A small encoder-decoder audio transcriber, trained from scratch.
Model: encoder width 256, decoder width 192.
Rows from block 11 of the audio encoder of a small encoder-decoder audio transcriber, named by matrix and row number. Rows with one number belong to one neuron. Each number is 128 + 24 x the weight over its row's rms, rounded and kept within 0 to 255. All counts start at 0.
After each neuron's rows are labels from the 100 clips, of 14976, where the neuron reaches its highest value: "strongest on" is what is common among them. Only what is clearly more common there than usual is listed. The data: short read English sentences (LibriTTS-R). In brackets: how many of the 100.
# fc1: first MLP up (encoder.blocks.11.ff1.fc1.weight, 1024x256), inputs 0-127
# fc2: first MLP down (encoder.blocks.11.ff1.fc2.weight, 256x1024, transposed), outputs 0-127

fc1.196 [143 167 142 106 106 144 111 145 119 137 126  81 143 135 130 140 161 100 110  57 139  99 140 138 134 135 139 118 102 150 148 155 139 118 202 139 120 115 156 150 142 109 113 146 124  92 135 140 158 116 117 125 153 125 126 167  86 160  96 150 138 143 111 108 125 138 164 119  98  84  75 124 124 168 125  88 116 112 151 149 161  97 148  99 101 149 129 116 142 148 127 115 139 141 172  69 144 120 115 131 133 141 114 144 127 102 126 112 127  75 155 107  86 156 107 115 130 123 125 128  95 133 110  74 137 124 129  80]
fc2.196 [140 126 132 110 127 108 186  97 124 143 129 148 148 124 129 123 103  83 139 104 119 157 134 142 129 136  98 135 115 127  92 133 106 138  67 119 123 102 146 130 127 157  98 119 112 129 134 146 140 129 157 153 134 141 180 121 127 119 143 133 159 154 118 177 114  86 150 145 143 149 174 102 130 136 153 122  83 105 182  88 148 154 120 136 165 148 115 144 148 142 161 131  93 128 135 148 129 116 148 111 151 178 183 118 126 137 117  84 135 152  95 147 162 171 115 126 142 144 133 148 174 155 165 122 122 135  98 108]
strongest on: voice: female (84)

fc1.630 [101 110  88 112  86 146 123 163  89 133 111 117 120 142 106 112 128 159 111  87 104 141 124  89 139 126 111 118 130 108  67 127 129 143  92 179 132 129  84 110  73  95 118 140 118 160 129 128 106 142 126 106  95 106 135 102 115 111 103 150 143 153 147  74 137 118 134 117 153 116 136 142 104 131 135  98  67  86 106 137 187 138 108  93 136 128  98 168  99 119 126 103  97 135 107 138 184 109 116 166 140 113 145 151 150 157 129  94 105  92 115 128 167 154 132 164 104 117 120 110 143 145 134 134 106 134 160 138]
fc2.630 [104 107 138 120 111 155 189 149 125 153 137 131 128 103 163 151 177  85 113 123 108 133 176 168 169  96  90 126  96  95 117 164 130 124 122 114 110 152 110 122 165 117 147  90 118  78 158 161 101 126 113 112 151 162 168 152 163 142 136 161 106 130 122 109 122 146 116 105 134 150 108 126 149 127 153 143 130 160 145 140 117 131 115 132 174 116  96  84 162  89 149 119 129  88 107  97  87 153 108 131 165 127  92 138 103 148 170 152 127 155 133  99 142 103 128 130 166 136 134 149 108  82 105  95 105 144  98 129]
strongest on: the word "she" (99); voice: female (88)

fc1.189 [126 137 144 160 107 134 117 137 126  96 123  97 132 128 142 131 100 123 182 102 158 149 151 149  94  98 101 124 126  91 137 115  96 135 125  89 111 149  96 109 121 134 134 122 179 102 136 111 133 145 131 102 108 164  80  75 130 172 167 139 106 120  83 158 131 120 130 144  86 163 154 128  98 141 108 137 115 116 113 154 139 173 110 131 128 101 114 108  85  87 148 122 131  97 105 102  86 115 120 128 138 103 148 119 180 107 133 148 105 130 143 134  88 173 118 109 112  99 164  95 145 135 125 128 116 142  81 133]
fc2.189 [144  61 132 131  94 139 130 160 133 125  93 120 141 125 146 153 103 159 127  91 110 119 170 139 110  96  71 146 114 112 155 165  95 176  80 163 136 130 134 156 133 132 201 156 111 106 146 159 121 139 127 121 116 131 121  94 156 112 100 106 119  98 139  98  94 114 154 116 133 108 142  73 134 136 118 115 160 122 142 115 105 123 141 132 130 120 134 148 121 103 150  83 119  98 155 184 155  78 128 127 121 111 154 151 110 130 108 157  66 143 102 106 143 159 159 152  88 160 156 151 127 127 154 122 121 145  94 124]
strongest on: voice: female (82); the word "it" (81); the word "is" (54)

fc1.160 [123 112 164 136 131 158 105  94 149 126 152 158 138  99 123 116 124 139  96 157 102 101 135 136 117 139 170 142 127 122 117 130 110 111 132 118 134 135 107 137 118  70 128 127 127 100 154 157 152  99 138  83  89 125 127 120 139  84 156 159 106 158 131  94  85 136 147 156 113 181 108 138 125 119 118 147 108  85 151 123  80 167  91 126 120 139 165 107 112 110  86 127 117 130 168 107  84  94  68 143 139 153 166 130 146 136 127 115 148 182 144 100 124 117 100 143 177 105 135 130 133 148  90 110 144 129 144 102]
fc2.160 [165 142  88 144 141 134 124 126 142 126 110 126 135 113 131 130 129  88 145 156 135 119 126  90 150 110 158 112 141 126  82 177  96  91 131 111  84 111 130 148 124 159 152 112 158  97 144  91  99 109 121 117 130 150 161 145 126 194 152 106 134 140 146 114  91 123 130 171 159 173 135 133 148 123  83 124 118 130  45 103 128 118  86 114 133  93 152 114  84 123 121 120 116 190 136 121 155 142 123 106 103 115 147 110 171 134 146 116 132 159 115 108 127 151 147  88 132 153 114  80  90 144 126 117 131 169  87 177]
strongest on: the word "replied" (31)

fc1.183 [ 84 115 127 104 130  99 122 111 113 111 121 103 142 124 118 122 134 113 159  95 137 119  95 132 128 127 185 115 123 133  90 123 152  99 175  75 130 117 123 115 120 107 105 160 159 145 164 125 119 126 131  89 108 122 104 154  93 170 106 132 100 117 147 122 133 130 146 142 143 139  99 118 125 125 162 148 119 123 128 143 106 148 107 121 137 150 112 122 139 130  72 144  98 127  85 180 125 121 119  66 161 160 151 176 154 120 173  86 146 129 174 175  74 147 142 148 130 116 122 135 129 154 123 144 110 112  92 157]
fc2.183 [141  86 107 170 148  96 131 111 167 116  88  50 113 127 136 128 135 114 154 104 106 135 165  76 169 127 145 117 128 144 112 120 161 143 128  92 136 155 139  81 112  80 142 128 161 161  97 128 146 132 101 157 140 114 122 153 133 140 152 144 133 134 142 112 130 121 136 108 116 152 120 115 127 148 157 121 108 119 167 127  94 159 132 117 142  93 122 143 128 145 119 120 106 164 114 145 145 138 114 110 167 108 144 144 154 178 140 130 151 135 161 134 104 111 112 169 131 148  86 147 137 149 122 141 114 166  85 136]
strongest on: the word "replied" (52)

fc1.441 [143  74 120 144  76 156 130 150 123 115 113 146 124 129 153 129 139 113 107 151 111 155 135 105  84 114 159 139 149 111 129 169 110 131 139 159  95  74 134 123  83  86 144 137 157 147 159 115 145 167 126 137  85 136 154 143 125 125 131 151 151 129 138 103 178 138 115 124 166 140 164 108 124 110 121 160 170 138 129 149 168 133 163 170 130 114 123 134 114 131 140 126 155 161  99 164 134 100 104 102 128 154 129 154 130  95 153  88 155 147  85 115 109 145 105 128 131 129 133 167  98 130 117 120  79  96 125 105]
fc2.441 [115 154 161 122 150 121 103 167 139 118 159 115  84  75 135 132 136 140 158 155  88 142 128 109 129 145 130 148 162  69  84 156 148 121 120  52 111 141  73 162 166 117 137 154 128 120 123  92 132 161 135 143 115 116 115  98 127 124 124 129 142 151 130 119 158 110 128 113 131  87  73 115 149 195 115  93 116  99 145 158 160 142 134 128 182 130 106 106 123 105 107 116  79 116 170  81 125 119 134 147 159 150 103 132 105 125 123 105  98 145 151 178 138 109 176 109 167 125 142 119 112 200 126 113 120 150 149 130]
strongest on: the word "she" (62); the word "me" (30)

fc1.180 [100 110 142 164 142 128 150 142 121 148 145 109  96 157 123 111 161 109 141 145 129 154 148 142 112 158 105 125  88 159 135 114 144  95 132 130 107 158 177 158 110 130 115 123 156 128 106 123  83 141  80 143 121 154 124 114 160 147 114 148 160  70 123 127 141 140 108 151 144 119  84 134 131 110 179  93 117 108 128 116  91 134 109 131 136  95 124 123 106  96  65 112 107 133 135 139  99 113 117 104 130 162 112 131 124 153 122 101 123 149 134  78  77 121 164 127 125 159  82  94 152 117 180 143 140 114 133 134]
fc2.180 [113  95 166 144 120  91 145 171 146 124  93 127 112 113  67 157  98 145 105 143 106 187  76 153 134 111 135 155 106 146 101 160 173 107 119 130 122 116 158 157 172 183 134 150 150 136 163 120 130 121 162 133 123 109 120 113 160  91 121 122 166  79 142 157 104 122 123 138 139 139 152 130 131 145 117 128 161 121  96 118  90 136 136 145 134  95 131 129 129 143 120 141 103 161  81 103 130 140 128 135 112  73 106 148 115 136 125 128 126 104 144  95 180  79 139 169 122 165  94 120 158 126 182 115 149 136 105 129]
strongest on: the word "little" (33)

fc1.44 [139 126 123 140 113 109 136 141 120 127 119 116  90  83 127 137 112 125 163 120  95 167 136 116 122 133 130 159 105 120 137 123 146 116 172 122 137  60 123 121 161 118 111 154 154 115 128 123 141 103 105 123 100 130 154 136 127 136 133 160 124 145 153 117 121 116 156 158 140 128 132 102  97  93 133 153 123 158 162 146 129 150 113  95 179 126 110 107 106 181  36 158 122  97 107 134 118 146  82 107 116 172 106 182 119 135 162 130 107 143 148 120 113 139 115 107 140 144 124 159 129 149  99  97  95 135 128 104]
fc2.44 [121 120 136 101 124  79 120 124 167 111 129  94 120 106 144 106 151 127 182 154 151 127 149 153 135  81 167 132 152  85 111 140 128 121 100 115  99 126 119 124 105 113 152  60 156 139 134 105 106  88 125 151 111 122 131 159  93 154 143 111 126 128 159 115 151 108 145 132 155 141 122 125 138 144 148 124 156  91 155 146 117 134 126 136 154 109 101 107 101 139 161 151 105 140 106 129 149 143 116 124 140  83 120 144 129 125 119 115 118 139 147 125  79 143 119 103 138 139 113 120 139 189 118 138 148 111  93 143]
strongest on: the word "replied" (31)

fc1.482 [108  81 121 121 118 158 163 130 153 132 140 147 123 118 129  98 151 104 129 145 114 127 151 117 165 114 140 114 100 123 108 121  97 150 146 112 149 117  92  75  86 172 125 134 122 145 135 118 132 155 114 144 123 101  88 120 109  97 120 134 120  98 119 222  89 131 151 136 145 141 147  95 200 161  97 157 109 141  91  89 143 131 116 103 104 114 146 133  86 145 110 138 170 124 142 118 153 133 111 123 154 180 121 152 155 103 158 116 144 169  99 153  99 131 134 128 124 124 119 149 113 133 136 124 125 127 107 153]
fc2.482 [143 143  99 136  86 140 137 150 119 118 126 143 157 152 128 139 128 127 106 153 115 153 166 135 124 142 149 112  98 112 117 160 103 111 107  75  89 115 141 120 109 109  80 165 108 100 117 131 184 136 118 135 103 130 149 134 138 126 132 124 111  80 174 104 125 148 122 108 106 122 133 163 119  98 168 112 137 101 136 148 167 118 107 147 153 109 131 118 148 122  93 104 150 131 128  92 159 133  96  79 132 154 146  99 159 152 112 117 181 152 147  86 117 133 138 128 143 136 105 100 145 163 132 141 120 183 176 107]
strongest on: the word "who" (43)

fc1.669 [138 152 133 148 123 130 111 111 141 135 124 159 168  96 147 113 136 143 114 124 134 175 114  90 150 130 131 123  85 118 151  99  94 128 168 102 154 134 148  95 173 138 118 119 144 103 113 119  85 143 107 104 115 119 144 154 107 138 118 139 141  89 118  73 153 148 117 130 106  93 106 110 143  94 151 152 137 154  98 140 135 143 133  97  99 122 118 140  97 159 120 190 128 135 125 117 105 153 130 122 161 120 154 102 117 105 142  98 138 155  90 191 111 121 134 100 163 174 151 147 121 136 134 112 112 137 136 119]
fc2.669 [140 174 135 120 116 135 129 100 105 134 131 113 150 102 146 150 155  98 161 132 113 122 110 146 143 126  99 127 111  87 177 109 100 135 156 155 125 136 121 128  80  85  98 113 167 119 119 121 139 111  84 134 115 153  87 107 130  99  91 126 113 123 121 111 128 149 158 149  94 165 120 106 151 123 129 127 154 164 116 139 130 138 109 139 110 171 106  94  92 178 133 127 107 131  99 131 128 111 122  74 130 113 111 127 160  76 140  93 132 125 113 116 130 168 140  64 151 122 100 184 110 126  94 180 133 164 122 108]
strongest on: the word "who" (75)

fc1.286 [100 157 101 129  99 146 107 146 123 118 170 150 126 102  93 119 126 152  75 134 157 124 157 104 164 117 144 130 138 135  98 144 181 112 121 140 123 105 109 109 150 115 128 138 121 112 128 122  69 121 147 140 131 163 100 133 120 144  97 113  77 129  63 119 112 107 162 118 110  69 157 131 135 101 138 117 112 130 204 137 103 106 101 136 143 127 110  97 111 128 109 137 109 136 111 137 134 114 146 145 119  93  94 123 108 148 149 129 121 119 133 146 112 126 162 151 136  75 157 131  82 162 115  87 101 173 147  92]
fc2.286 [ 91 159 109 120 126  77 177 127 106 125 124 147 153  81  98 145 152 115 135 121  99  98 117 149 120 113 120 136 105 106 150 134 110 143 142 100 149 148 152  98 141 122 127 168 121 127 137 128 137 108 120 145 138 143 166 168 174 162 107 134 133 132 115  96 162 112 146 150 119 127 141 115 109 161  98 121 121 134 116 178 152 100 120 114 151 101 125 104 125 109 139 133 129 105 148 163 119 121 114 179 148 109  90 106 125  86 154 130 112 145  97 163 135 116 169 111 112 112 111 131 135 124 136 114 134 145 141 147]
strongest on: the word "she" (84); the word "said" (30)

fc1.666 [ 96 153 106 167 126 113  92 116 125 112 158 131 136 128 125 110  97 135 134  81 122 122 103 125 148 142 112 155 122 105 112 112 120 110 157 153 143  97 124  76 150 138 121 155 135 119 118 158 119 139 139 102 114 133 128 155 110 130  92 122 147 110 140  64 144 156 130 169 110 143 123  89 114  93 151 123 143 143 100 115 142 154 111 108  90 142 127 124  73 136  89 180 136 127  89 145 140 147 115 148 127 147 187 113 142 101 159  92 111 134  97 121 112 181 120 115 157 148  92 163 113 160 134  89 126 153 114 136]
fc2.666 [122 128 142 105 140 111  83 113 103 134 146 131 116 108 132 128 156 112 161 109 159 142 134 135 135 135 114 135 132 119 156 126  91 117 151 146 139 120 113 123  99  83 146 127 127 105 132 122 115 176  97 122 117 147 113  66 106 112 109 150 107  97 144 138 114 150 118 119  93 155 154 116 138 151 144 109 157 156  83 123 167  82  90 102 105 142 106 134 112 182 161 134 122 105 123 114 110  90 156 119  91 127 150 103 164  94 108 121 137 137 115 149 145 184 127  97 143 128 108 168 136 135 128 155 142 184  95 130]
strongest on: the word "who" (73)

fc1.466 [147 156 108 110 122 120 125 126 111 110 126 164 141 112  91 111 128 134 168 143 131 165 135 149 166 128 119 135 121 112 129  85 107 160  95 109 126 143 149 121 138 119 119 168 107 122 114 161 147  95 127  98 178 152 124 107 109 138 112 159 131 117 113 112 111 157 124 130 118  98 121 113  80 181 118 106 130  90 176 105 150 159 139 108 126 123 125 140 112 143 119 110 149 152 127 136 117 138 118 129 140 133 108 124 140 152 131 149  91  98 133 125 133 162 109 147 155 165 154 118  96 155 156 131 156 133 163 123]
fc2.466 [144 107 128 158 144 147 145 121 154 129 114  99 127 175 117 151 122 125 104 147 131 110 150 128 157 104 133  92 180 146 147 134 145 172 117 153 118 125 111 132 119 121 100 123 133 154 177  93 109 152 139 100 127  91 167 143 163 100 114 164 147 159  82 154  98 136 130 105 141 145 120 129 124  73 121 184 123 128  98 131 145 128 113 170 148 144 127 114 131 128 137 136 143 157 116 158 113 135 115 147 149 173 115 142 141  81  88 119 147 125 134 140 120 147 127 112 175 122 133 141 136 135 140 127 109 160  95 133]
strongest on: voice: female (87)

fc1.290 [143 161 108 169 130 118 138 107 166  99 136 124 147 104 139 129 120 121 157 124 140 129 110 115 160 121 128 117  88 102 142  99  81 133 158 145 176 134 135  62 135 117 111 117 116 118 126 125  97 131 112 102 116 140 132 136 130 137  46 133 135  97 118 118  75 106 153 154 117  97 115  87 129  82 129 144 168 153 105 114 108 135 105  93  90 142 119 174  92 153  97 183 118 145 129 106 138 144 106 127 143 118 159 113 146 123 132 133 134 123  86 177 135 159 112  87 166 190 109  90 115 140 117 121 120 154 115 138]
fc2.290 [117 144 147 142 144 106 127 106 136 111  86 136 145  91 160 123 150 136 151 149 134 118 136 153 148 129  95 101  99 129 188 112  92 159 140 174 118 141 141 134 113 105  88  76 131 133 132 121 109 124 104 115  94 116 132  94 130 120  91 148 135 117 155 111 147 132 142 113 102 134 134 125 125 144 163 119 154 152 107 168 170 129  75 130 125 153 123 119 102 157 159 151 129 136 103 109 120  99 120  96 168 167 129  95 146  94 160 103 121 144 106 124 110 185 153 109 149 142 123 116 117 122 115 144 124 173 107  92]
strongest on: the word "who" (70)

fc1.731 [102 115 130 129 137 130 105 105 115 162 145 130 149 105 109 137 148 131 130 106 104 102  81  68 116 133 125 117 104 117 125  96 143 134 131 105 133 125 177  80 108 107 125 126 153 146 131 107 121 124 109 115 137 137 130 128 166 182  96 164 130 155 142 153 115 128 140 117 155 128 112 142 121  94 122 148 135 166 134  97 156 125 104 125 118 102 100 118 144 133  88 153 126 109 123 125 151  84  81  93 146 151 115 153 138 160 145 127 108  83  94 119 126 146 115 134 154 140 116 156 152 171 152 111  59 109 112 149]
fc2.731 [142 121 102 139 160 137 151 170 145 148 134  94 103 121 113 115 141 156 146 125 120 160 112 118 133 139  85 135 130 128 113 100 141 184 171 102 119 133 139 125  78 127 140 138 196 109 133 176 155 147 121 141 143 160 149 126 135  94 164 125 133 107 128 113 102 114 130 130 109 149 134  90 169 164 190 125 111  74 169 135 107 134 145 118 104 101  85 139 143 129 120 120  90 110 110 170 182 154 104 116 108 140 163 131 106 133  72 100 139 157 131 138 139 120 165 121 135 164  91 103 152 137 141 124 146 157 137  70]
strongest on: the word "replied" (50)

fc1.767 [111  74 108 177 159 121 103  69 146 126  77 143 172 159 115 105 119  89 111  83 130 176 148 158 174  73 175 146 146 113 160 115 103 127 147 121 146 166 107 115 103  93 141 110 120 170 139 118 123 133 159 125 100  98 122 122 134 172 156 149 114 150 142 107 134 120 124 135 118 112 143 145 139 151 120 161 117 144 137 130  89 126 140  84 178 127 119 133 144 110 111 133 133 139 106 160 109 138 138 107 134 116 155 140 145 133 112 153 166 141 173 136 110 123 147 143 141 112  89 140 125  97  65 179  96 112 122 138]
fc2.767 [ 95 152  70 183  71 100 125 161 113 129 134 104 140 116 100 115 116 156 158 135 112 114 148  93 106 109  72 140 116 134 106 130 151 141 140 119 160  86 163  91 114 127 105 120 180 133 111 122 117 101 111  92 131 144 117 146 136 157  94 137 111 133 147 128 100 130 105 117 183 108 129 107 109 113 140 167 124 118 131  92 137 104 143 109 144 103 116 136 149 153 103 124  97 152 136 170 122  94 112 138 142 141 111 149 163 157 103 143 147  95 146 116  77 149 102 125 103 159 182 137 101 126 152 124 129 113  86 116]
strongest on: the word "replied" (28)

fc1.250 [132 110 133 134 130 157 117 125  97  89 113 140 106 117 145 130  96 142 134 212 106 102 169 150  88 141 122 144 120 115 104  71 151  96 118  97 145 151 105 109 101 135 118 181 136  90 140 131 143 108  63  97 112 125 129 126 129 161 131 121 115 122 115 114 126 147  88 154 136 132  98 113 142  76 155 140 113 154  83 109 123 149  87 141 116 127 126 126 112 150 100 122  86 123 114 137 129 124 162 152 148  91 112 107 125 119 178 139 123 142 103 110 138  75 143 117 132  94 135 128 140 113 123 176 121 156 129 168]
fc2.250 [135  90 153 167 118  51 114 134 130 138 126 112 102 102 137 148 120 155  89 168 142 120 154 114 125  97 140 129 100 127 118  93 139 114 118 153 133 167 131 127 120 154 144 120 150  72 104 120  76 121 142 150 124 101 160  84 150 104  76 101 136 129 150 116  79 141 130  69  77 194 145  91 131 122  99 121 120 117 143 118  72 127 117 137 147 119 119  96 160 176 103 138 136 110 116 115 141 155 129 158 129 167 110 163 140 117 159 154 132  90 131 115 116 133 130 156 152 136 127 116 100  86 133  86 124 131 132 110]
strongest on: the word "right" (28)

fc1.347 [102 133 113 117  91 133 173 171 152 102 121 139 103  75 152 108 116 135 122 126 137  94 104 144 119 128 162 154 114 129 117 132 115 138 148 158 141 127 104 108 152 137 149 107 119 104 122 114 134 153 150 132 145 117 121 143 110 115 170 157 151 109 129 113 119 112 139 181 122 140 145 147 146 131 136 147 120 146 139 101 127 139 138 159 158 165 148  84  99 119 133  99 148 102 161 139 104 126 122  99  97  77 159 118 115 135 108 146 123 139 121 139 146 122 125 122  91 122 146 123 113 124 121 137  39 183 151 110]
fc2.347 [162 123 162 119 141 145 137 144 121 122 153 167 124 160 148 153 139  85 142 116 122  78 146 127 159 112 146 167 114  81  94 101 133 120 120 145 113 130 147 101  85 163 172 106 148 139 157 146 135 144 170  68 131 137 101 170 116 144 149 120 127  75 111 141 112 150  85 153 132 136 118 155 136 137 119 128 121  87 105 121 169 110 128  88 132 154 110 156  93 124 145 101  88 141 153 116 169 116 149 140 134  54 152 143 135 101 107 139 130 168 130 125 154 108 134 172 132  80 146 163 140 127 143 179 134 139 160 133]
strongest on: the word "have" (26)

fc1.266 [147 129 160 108 135 113 143 169 101 142 106 109 122 108  98 107 141 117 131 102 123 151 148 109 140 116 149 134 124 158 136 119 157  49 112 146 100 138 153 145 108 160 114 112 144 124 115 149 103 107 128 139 117 111 149  99 114 153 168 149  96 118 107 131 108 147 116 128  94 123 100 128 129 128 105 112  84 112 116 123 142 125 130 122 166  99 128 170 127 107 112 137 151 159 131 101 142 111  75 134 161 105 150  97  96 144 137 136 115 151 104  91 143 121 123  89 168 111 130  77 132 116 162 148 135  90 145 133]
fc2.266 [ 94  78 109 153  87 150 121 142 160 131 163  85 123 156 127 145 131 157 147 135 140 109 105 105 136 110 110 112 116 169 135 113 133  81 139 156  78 106 153 132 112 156 103 164 163 128 124 106 148 151 116 140 193 170 103 152 131 146 139 145 131 157 141 109 152 142 149 121 103 129 130 134 151  93 161  71 149 153 144 108 134 146 154 191 119 122 142 113 104 139 108  87  92 144  65 112 129  91 147 120 103 138 125 150 156  99 123 107 124 118 155  95 137  98 139  98  99 119 103  94 188 125 118 110 126 135 103 117]
strongest on: the word "little" (72); the word "a" (41)

fc1.187 [140 134 181 117 121 123  93 127 143 139 155 101 122  99 142  98 106 156 148 137 138 128 133 132 101 141  94 126 112 106 120 148 145 143 103 112 134 167 100 110 126 124 136 192 124 130 117 101 179 111 152 158 165 184 115 164 117 113 142 159 134  76 103 156 100 130 177 151 142 137 153 110 108 125 135 126 107  99 122 119 154  79 105 108 143  87 116  87 151  93 130 107 179 116  93 155  94  98  92 158  84 108 148 118 115 148 142  95 114 150  76  89 121 142 119 153  88 158 123 152 132 126 139 144 127 119 104  97]
fc2.187 [130 140 106  83 152 116 139 144 136 111 180 123 116 116 130 169 136 146 124 142 133 109 150 129  96 130 116 125 110 110 157 155 109 134 134 168 141 132 142 145 136 131 140 128 128 136 139 120 111 111 138 115 107 144 191  96 138 130 179 139 149  94 130 149 168 113 126 133 121 169 110  90 117 194 135 155 171 159 102 153 103 143 135 183 150 100 144 101 126 136 126 160 103  69 131  89 143 129 130 160 148 174 116 137 148 100 112 114 133 166 136 113 111 152 159  83 148 114 145 121 110  88 123 101 105 133 101 152]
strongest on: voice: female (84); the word "it" (57)

fc1.529 [128 148 124 174 130 131 122 100 172  95 146 148 127 144 130 113 125 173 151 107 145 147  81 146 166 110 111 141  95  96 119 148 127 158 143 125 146 150 112  98 131 136  92 100 148 164 153 164 139 136 124  97 120 159 152 136  84 147 113 155 125 118 132 128 120 107 156 167 125 112 127  96 112 142 153 139 136 126 128 143 131 129 106 139 117 159 123 149 115 144  91 129  88  99 119 119 137 144  87 143 144 132 116 117 109 101 167 120 146 155 137 143 116 129 142  58 147 150 103 111 115 142 113 118 112 175 141 141]
fc2.529 [143 154 147 106 112 112 108 121  99 110 132  98 135 104 124 111 124 130 143 126  91 140 106 139 135 131 103  92 118  75 151 103 135 132 136 121  98 145 106 106 122 152  91 107 134 120 128 125 151  63 117 133 136 127 128 102 142 142 125 159 161 114 106 100 109  98 120 107 156 123 171 103 121 115  70  96 105 151 121 168 114 138  93 176 112 135 118 109 115 127 158 168 130 138 144 119 142 147 110 102 153 100 153 136 135 134 133 119 120 143 116 155 105 117 153 105 169 167  84 147 159 119  75 120 168 142 101 145]
strongest on: the word "who" (42)

fc1.708 [120 133 109 174 135 113 109 129 146 148 132 131 172 108 135 110 138 171 118 131 133 155 103 103 115 124 139 154 112  93 143 103  94  78 143 148 139 131 124 101 111 125 140 102 139 143 124 142  74 105 115  87 135 137 138 123 109 122 108 127 134 119 125  91 111 145 114 135  91  74 131 110  92  77 152 124 132 138  88 146 126 147 165 108 117 113  92 132 101 170 142 186 128 133 117 130  80 151  85 138 138 118 163  79 154 128 111 102 134 141 129 143 124 143 155  82 149 173 116 137 150 112 150  88 112 158 150 152]
fc2.708 [129 145 127 116 100 107 107 110 149 131 113 129 144  98 148  88 109 127 149  87 112 103 103 138 133 124 123 123  71  77 182 101  78 125 136 148 110 105 119 115  79  86 122 126 174 123 108 105 148 127  92 128 103 159  96  85 131 140  88 161 119 118 125 128 149 173 136 147  86 139 110 145 139  99 151 111 177 153  81 127 118 158 112 119 149 160 129 156  84 163 145 157 116 117 103 113 120 130 125 119 153 126 143 116 152 122 108 114 134 141  98 117 146 166 111 108 143 149 114 148 105 147 119 163 136 128 101 128]
strongest on: the word "who" (76)

fc1.42 [155 113 158 129 125  97 127 130 110 121 132 173  86 123 114 118 128 104 109 159 101 128 128 127 128 137 107 111 149 126 130 118  99 137 124 143 130 120 172 112 105 170 165 125 118 124 102 147 109 129 129 133 124 143 123 121 137 140 104 118  83 130 112 168 108 152  94 124  96 130 125 128 135 153  66 159 175 120 138  92 138 159 133 167  92  60  95  82 116 140 137 130 104 146  59 172 134 160 121 143 116 124 128 101 128 110 125 160 133 148 184 133 135 117 137 153 122 120  95 107 120 148 141 174 146 129 160 121]
fc2.42 [ 98 154 143  98 120 115 139  95 129 113 130  97 138 140 182 102 136 132 122 117 154 108 137 131 113 114 166 119 128 127  87 160 146 162 140 171 121  99  89 185 175 174 109 135 133 160 112 120 127 123 133 113 122 112  96 108 106 113 115 118 139 118 126 131 114 157 154 128 156 175 158 104 140 160 166 143 131 143 124 142 151 135 111 104 180 137 130 147 126 133 175 130 163 162 138 113 112 124 127 167 113 110 124 123 139 122 151 155 135  83  93  87 113 146 103 137 173 123 140 126 126 138  95 103 144 141 124 171]
strongest on: voice: female (84); the word "and" (32)

fc1.7 [113 114 131 128 117 143 120 157 132 124 138 148 147 104  67 141 125 104 100 150 135 131  91  93 142  86  97 121 150 140 102  54 110 111 129 143 187 152 146 121 106 129 139 159 114 173 125 127 174 142 100 135  79 111 123  98 123 153 128 132 126 150  97 127 159 147  76 158 108 133 106  97 123 122 113 163 116 106  99 140 146 120  97  72 116 140 100 128 126  95 101 109 104 116 140 158 112 146 144 117 144 125 152  98  88 137 171 115 109 146 134 165 148 122 120 163 151 147 125 101 119 132 117 136 132 149 134 145]
fc2.7 [176 147 118 106 143 141 105 146 118 128 119 146 137 127 104 147  97 167 137  67 157  82 131 140 165 126 125 138 151 170  95 123 116 128 113 198 120 103 108 116 147 101 144 119 126 116 132 119 101 121 100 140 119 149 162 165 173 102 149 156  93 119  94  96 103 120 107  90 121 159 149 129 147  89 130 124 149 129 134 169 105 115  97 172 138 107  86 140 154 147  93 127 127 110  97 129 112 120 108 116 117 112 105 109 152 191 116 129 148 138 101 120 128  95 116 130 145 130 126 169  84 113 123  85 130  97 125 111]
strongest on: voice: female (86); the word "she" (58)

fc1.357 [173 123 136  90 164  91 113  82 163 175 103 108 122 111  81 112 153 131 129  93 130 100 131 124 167 100  97 132 108 133  96 156 103 148 157 134 115  97 147 146 134 133 128 121 156 148 127 182 132 137 143 154 114 136 141 154 127 150 134 118 117  90 125 154 161 150 132 106 159 126 154 193  93 121 113 150 130 117 139  98 148 121  96 123 112 118 125  68 120 129 100  95 163 122 123 161 134 106 121 135 126 137 134 137 152 148 141 112 140 133 166 204 135 134 163 115 167 160 173 108 155 130 122 107 138 145 127 136]
fc2.357 [116 148 130 131 124 117 143 123 111 155 117 147 108 121 117 104 119 140  91  97 106  92 106 112 170 149 137 103 133 155 140  75 147 150 164 101 122 159 128 151 116 100 157 128 126 120 147 148  92 104 132 129 112 114 116  89 170 121  98  87 117  97 120 130 138 128 117 137 157 138 110 139 126 131 110 135 116 142 125 126 140  94 121 155 154 129 114 113  78 140 133 103 145 147  80 134  99 104 156 147 125 140 128 161 168  84 100 122 130 122 154 101 120 126 144 128 137  85 137 121  99 108 156 130 135  98 108 107]
strongest on: the word "something" (40)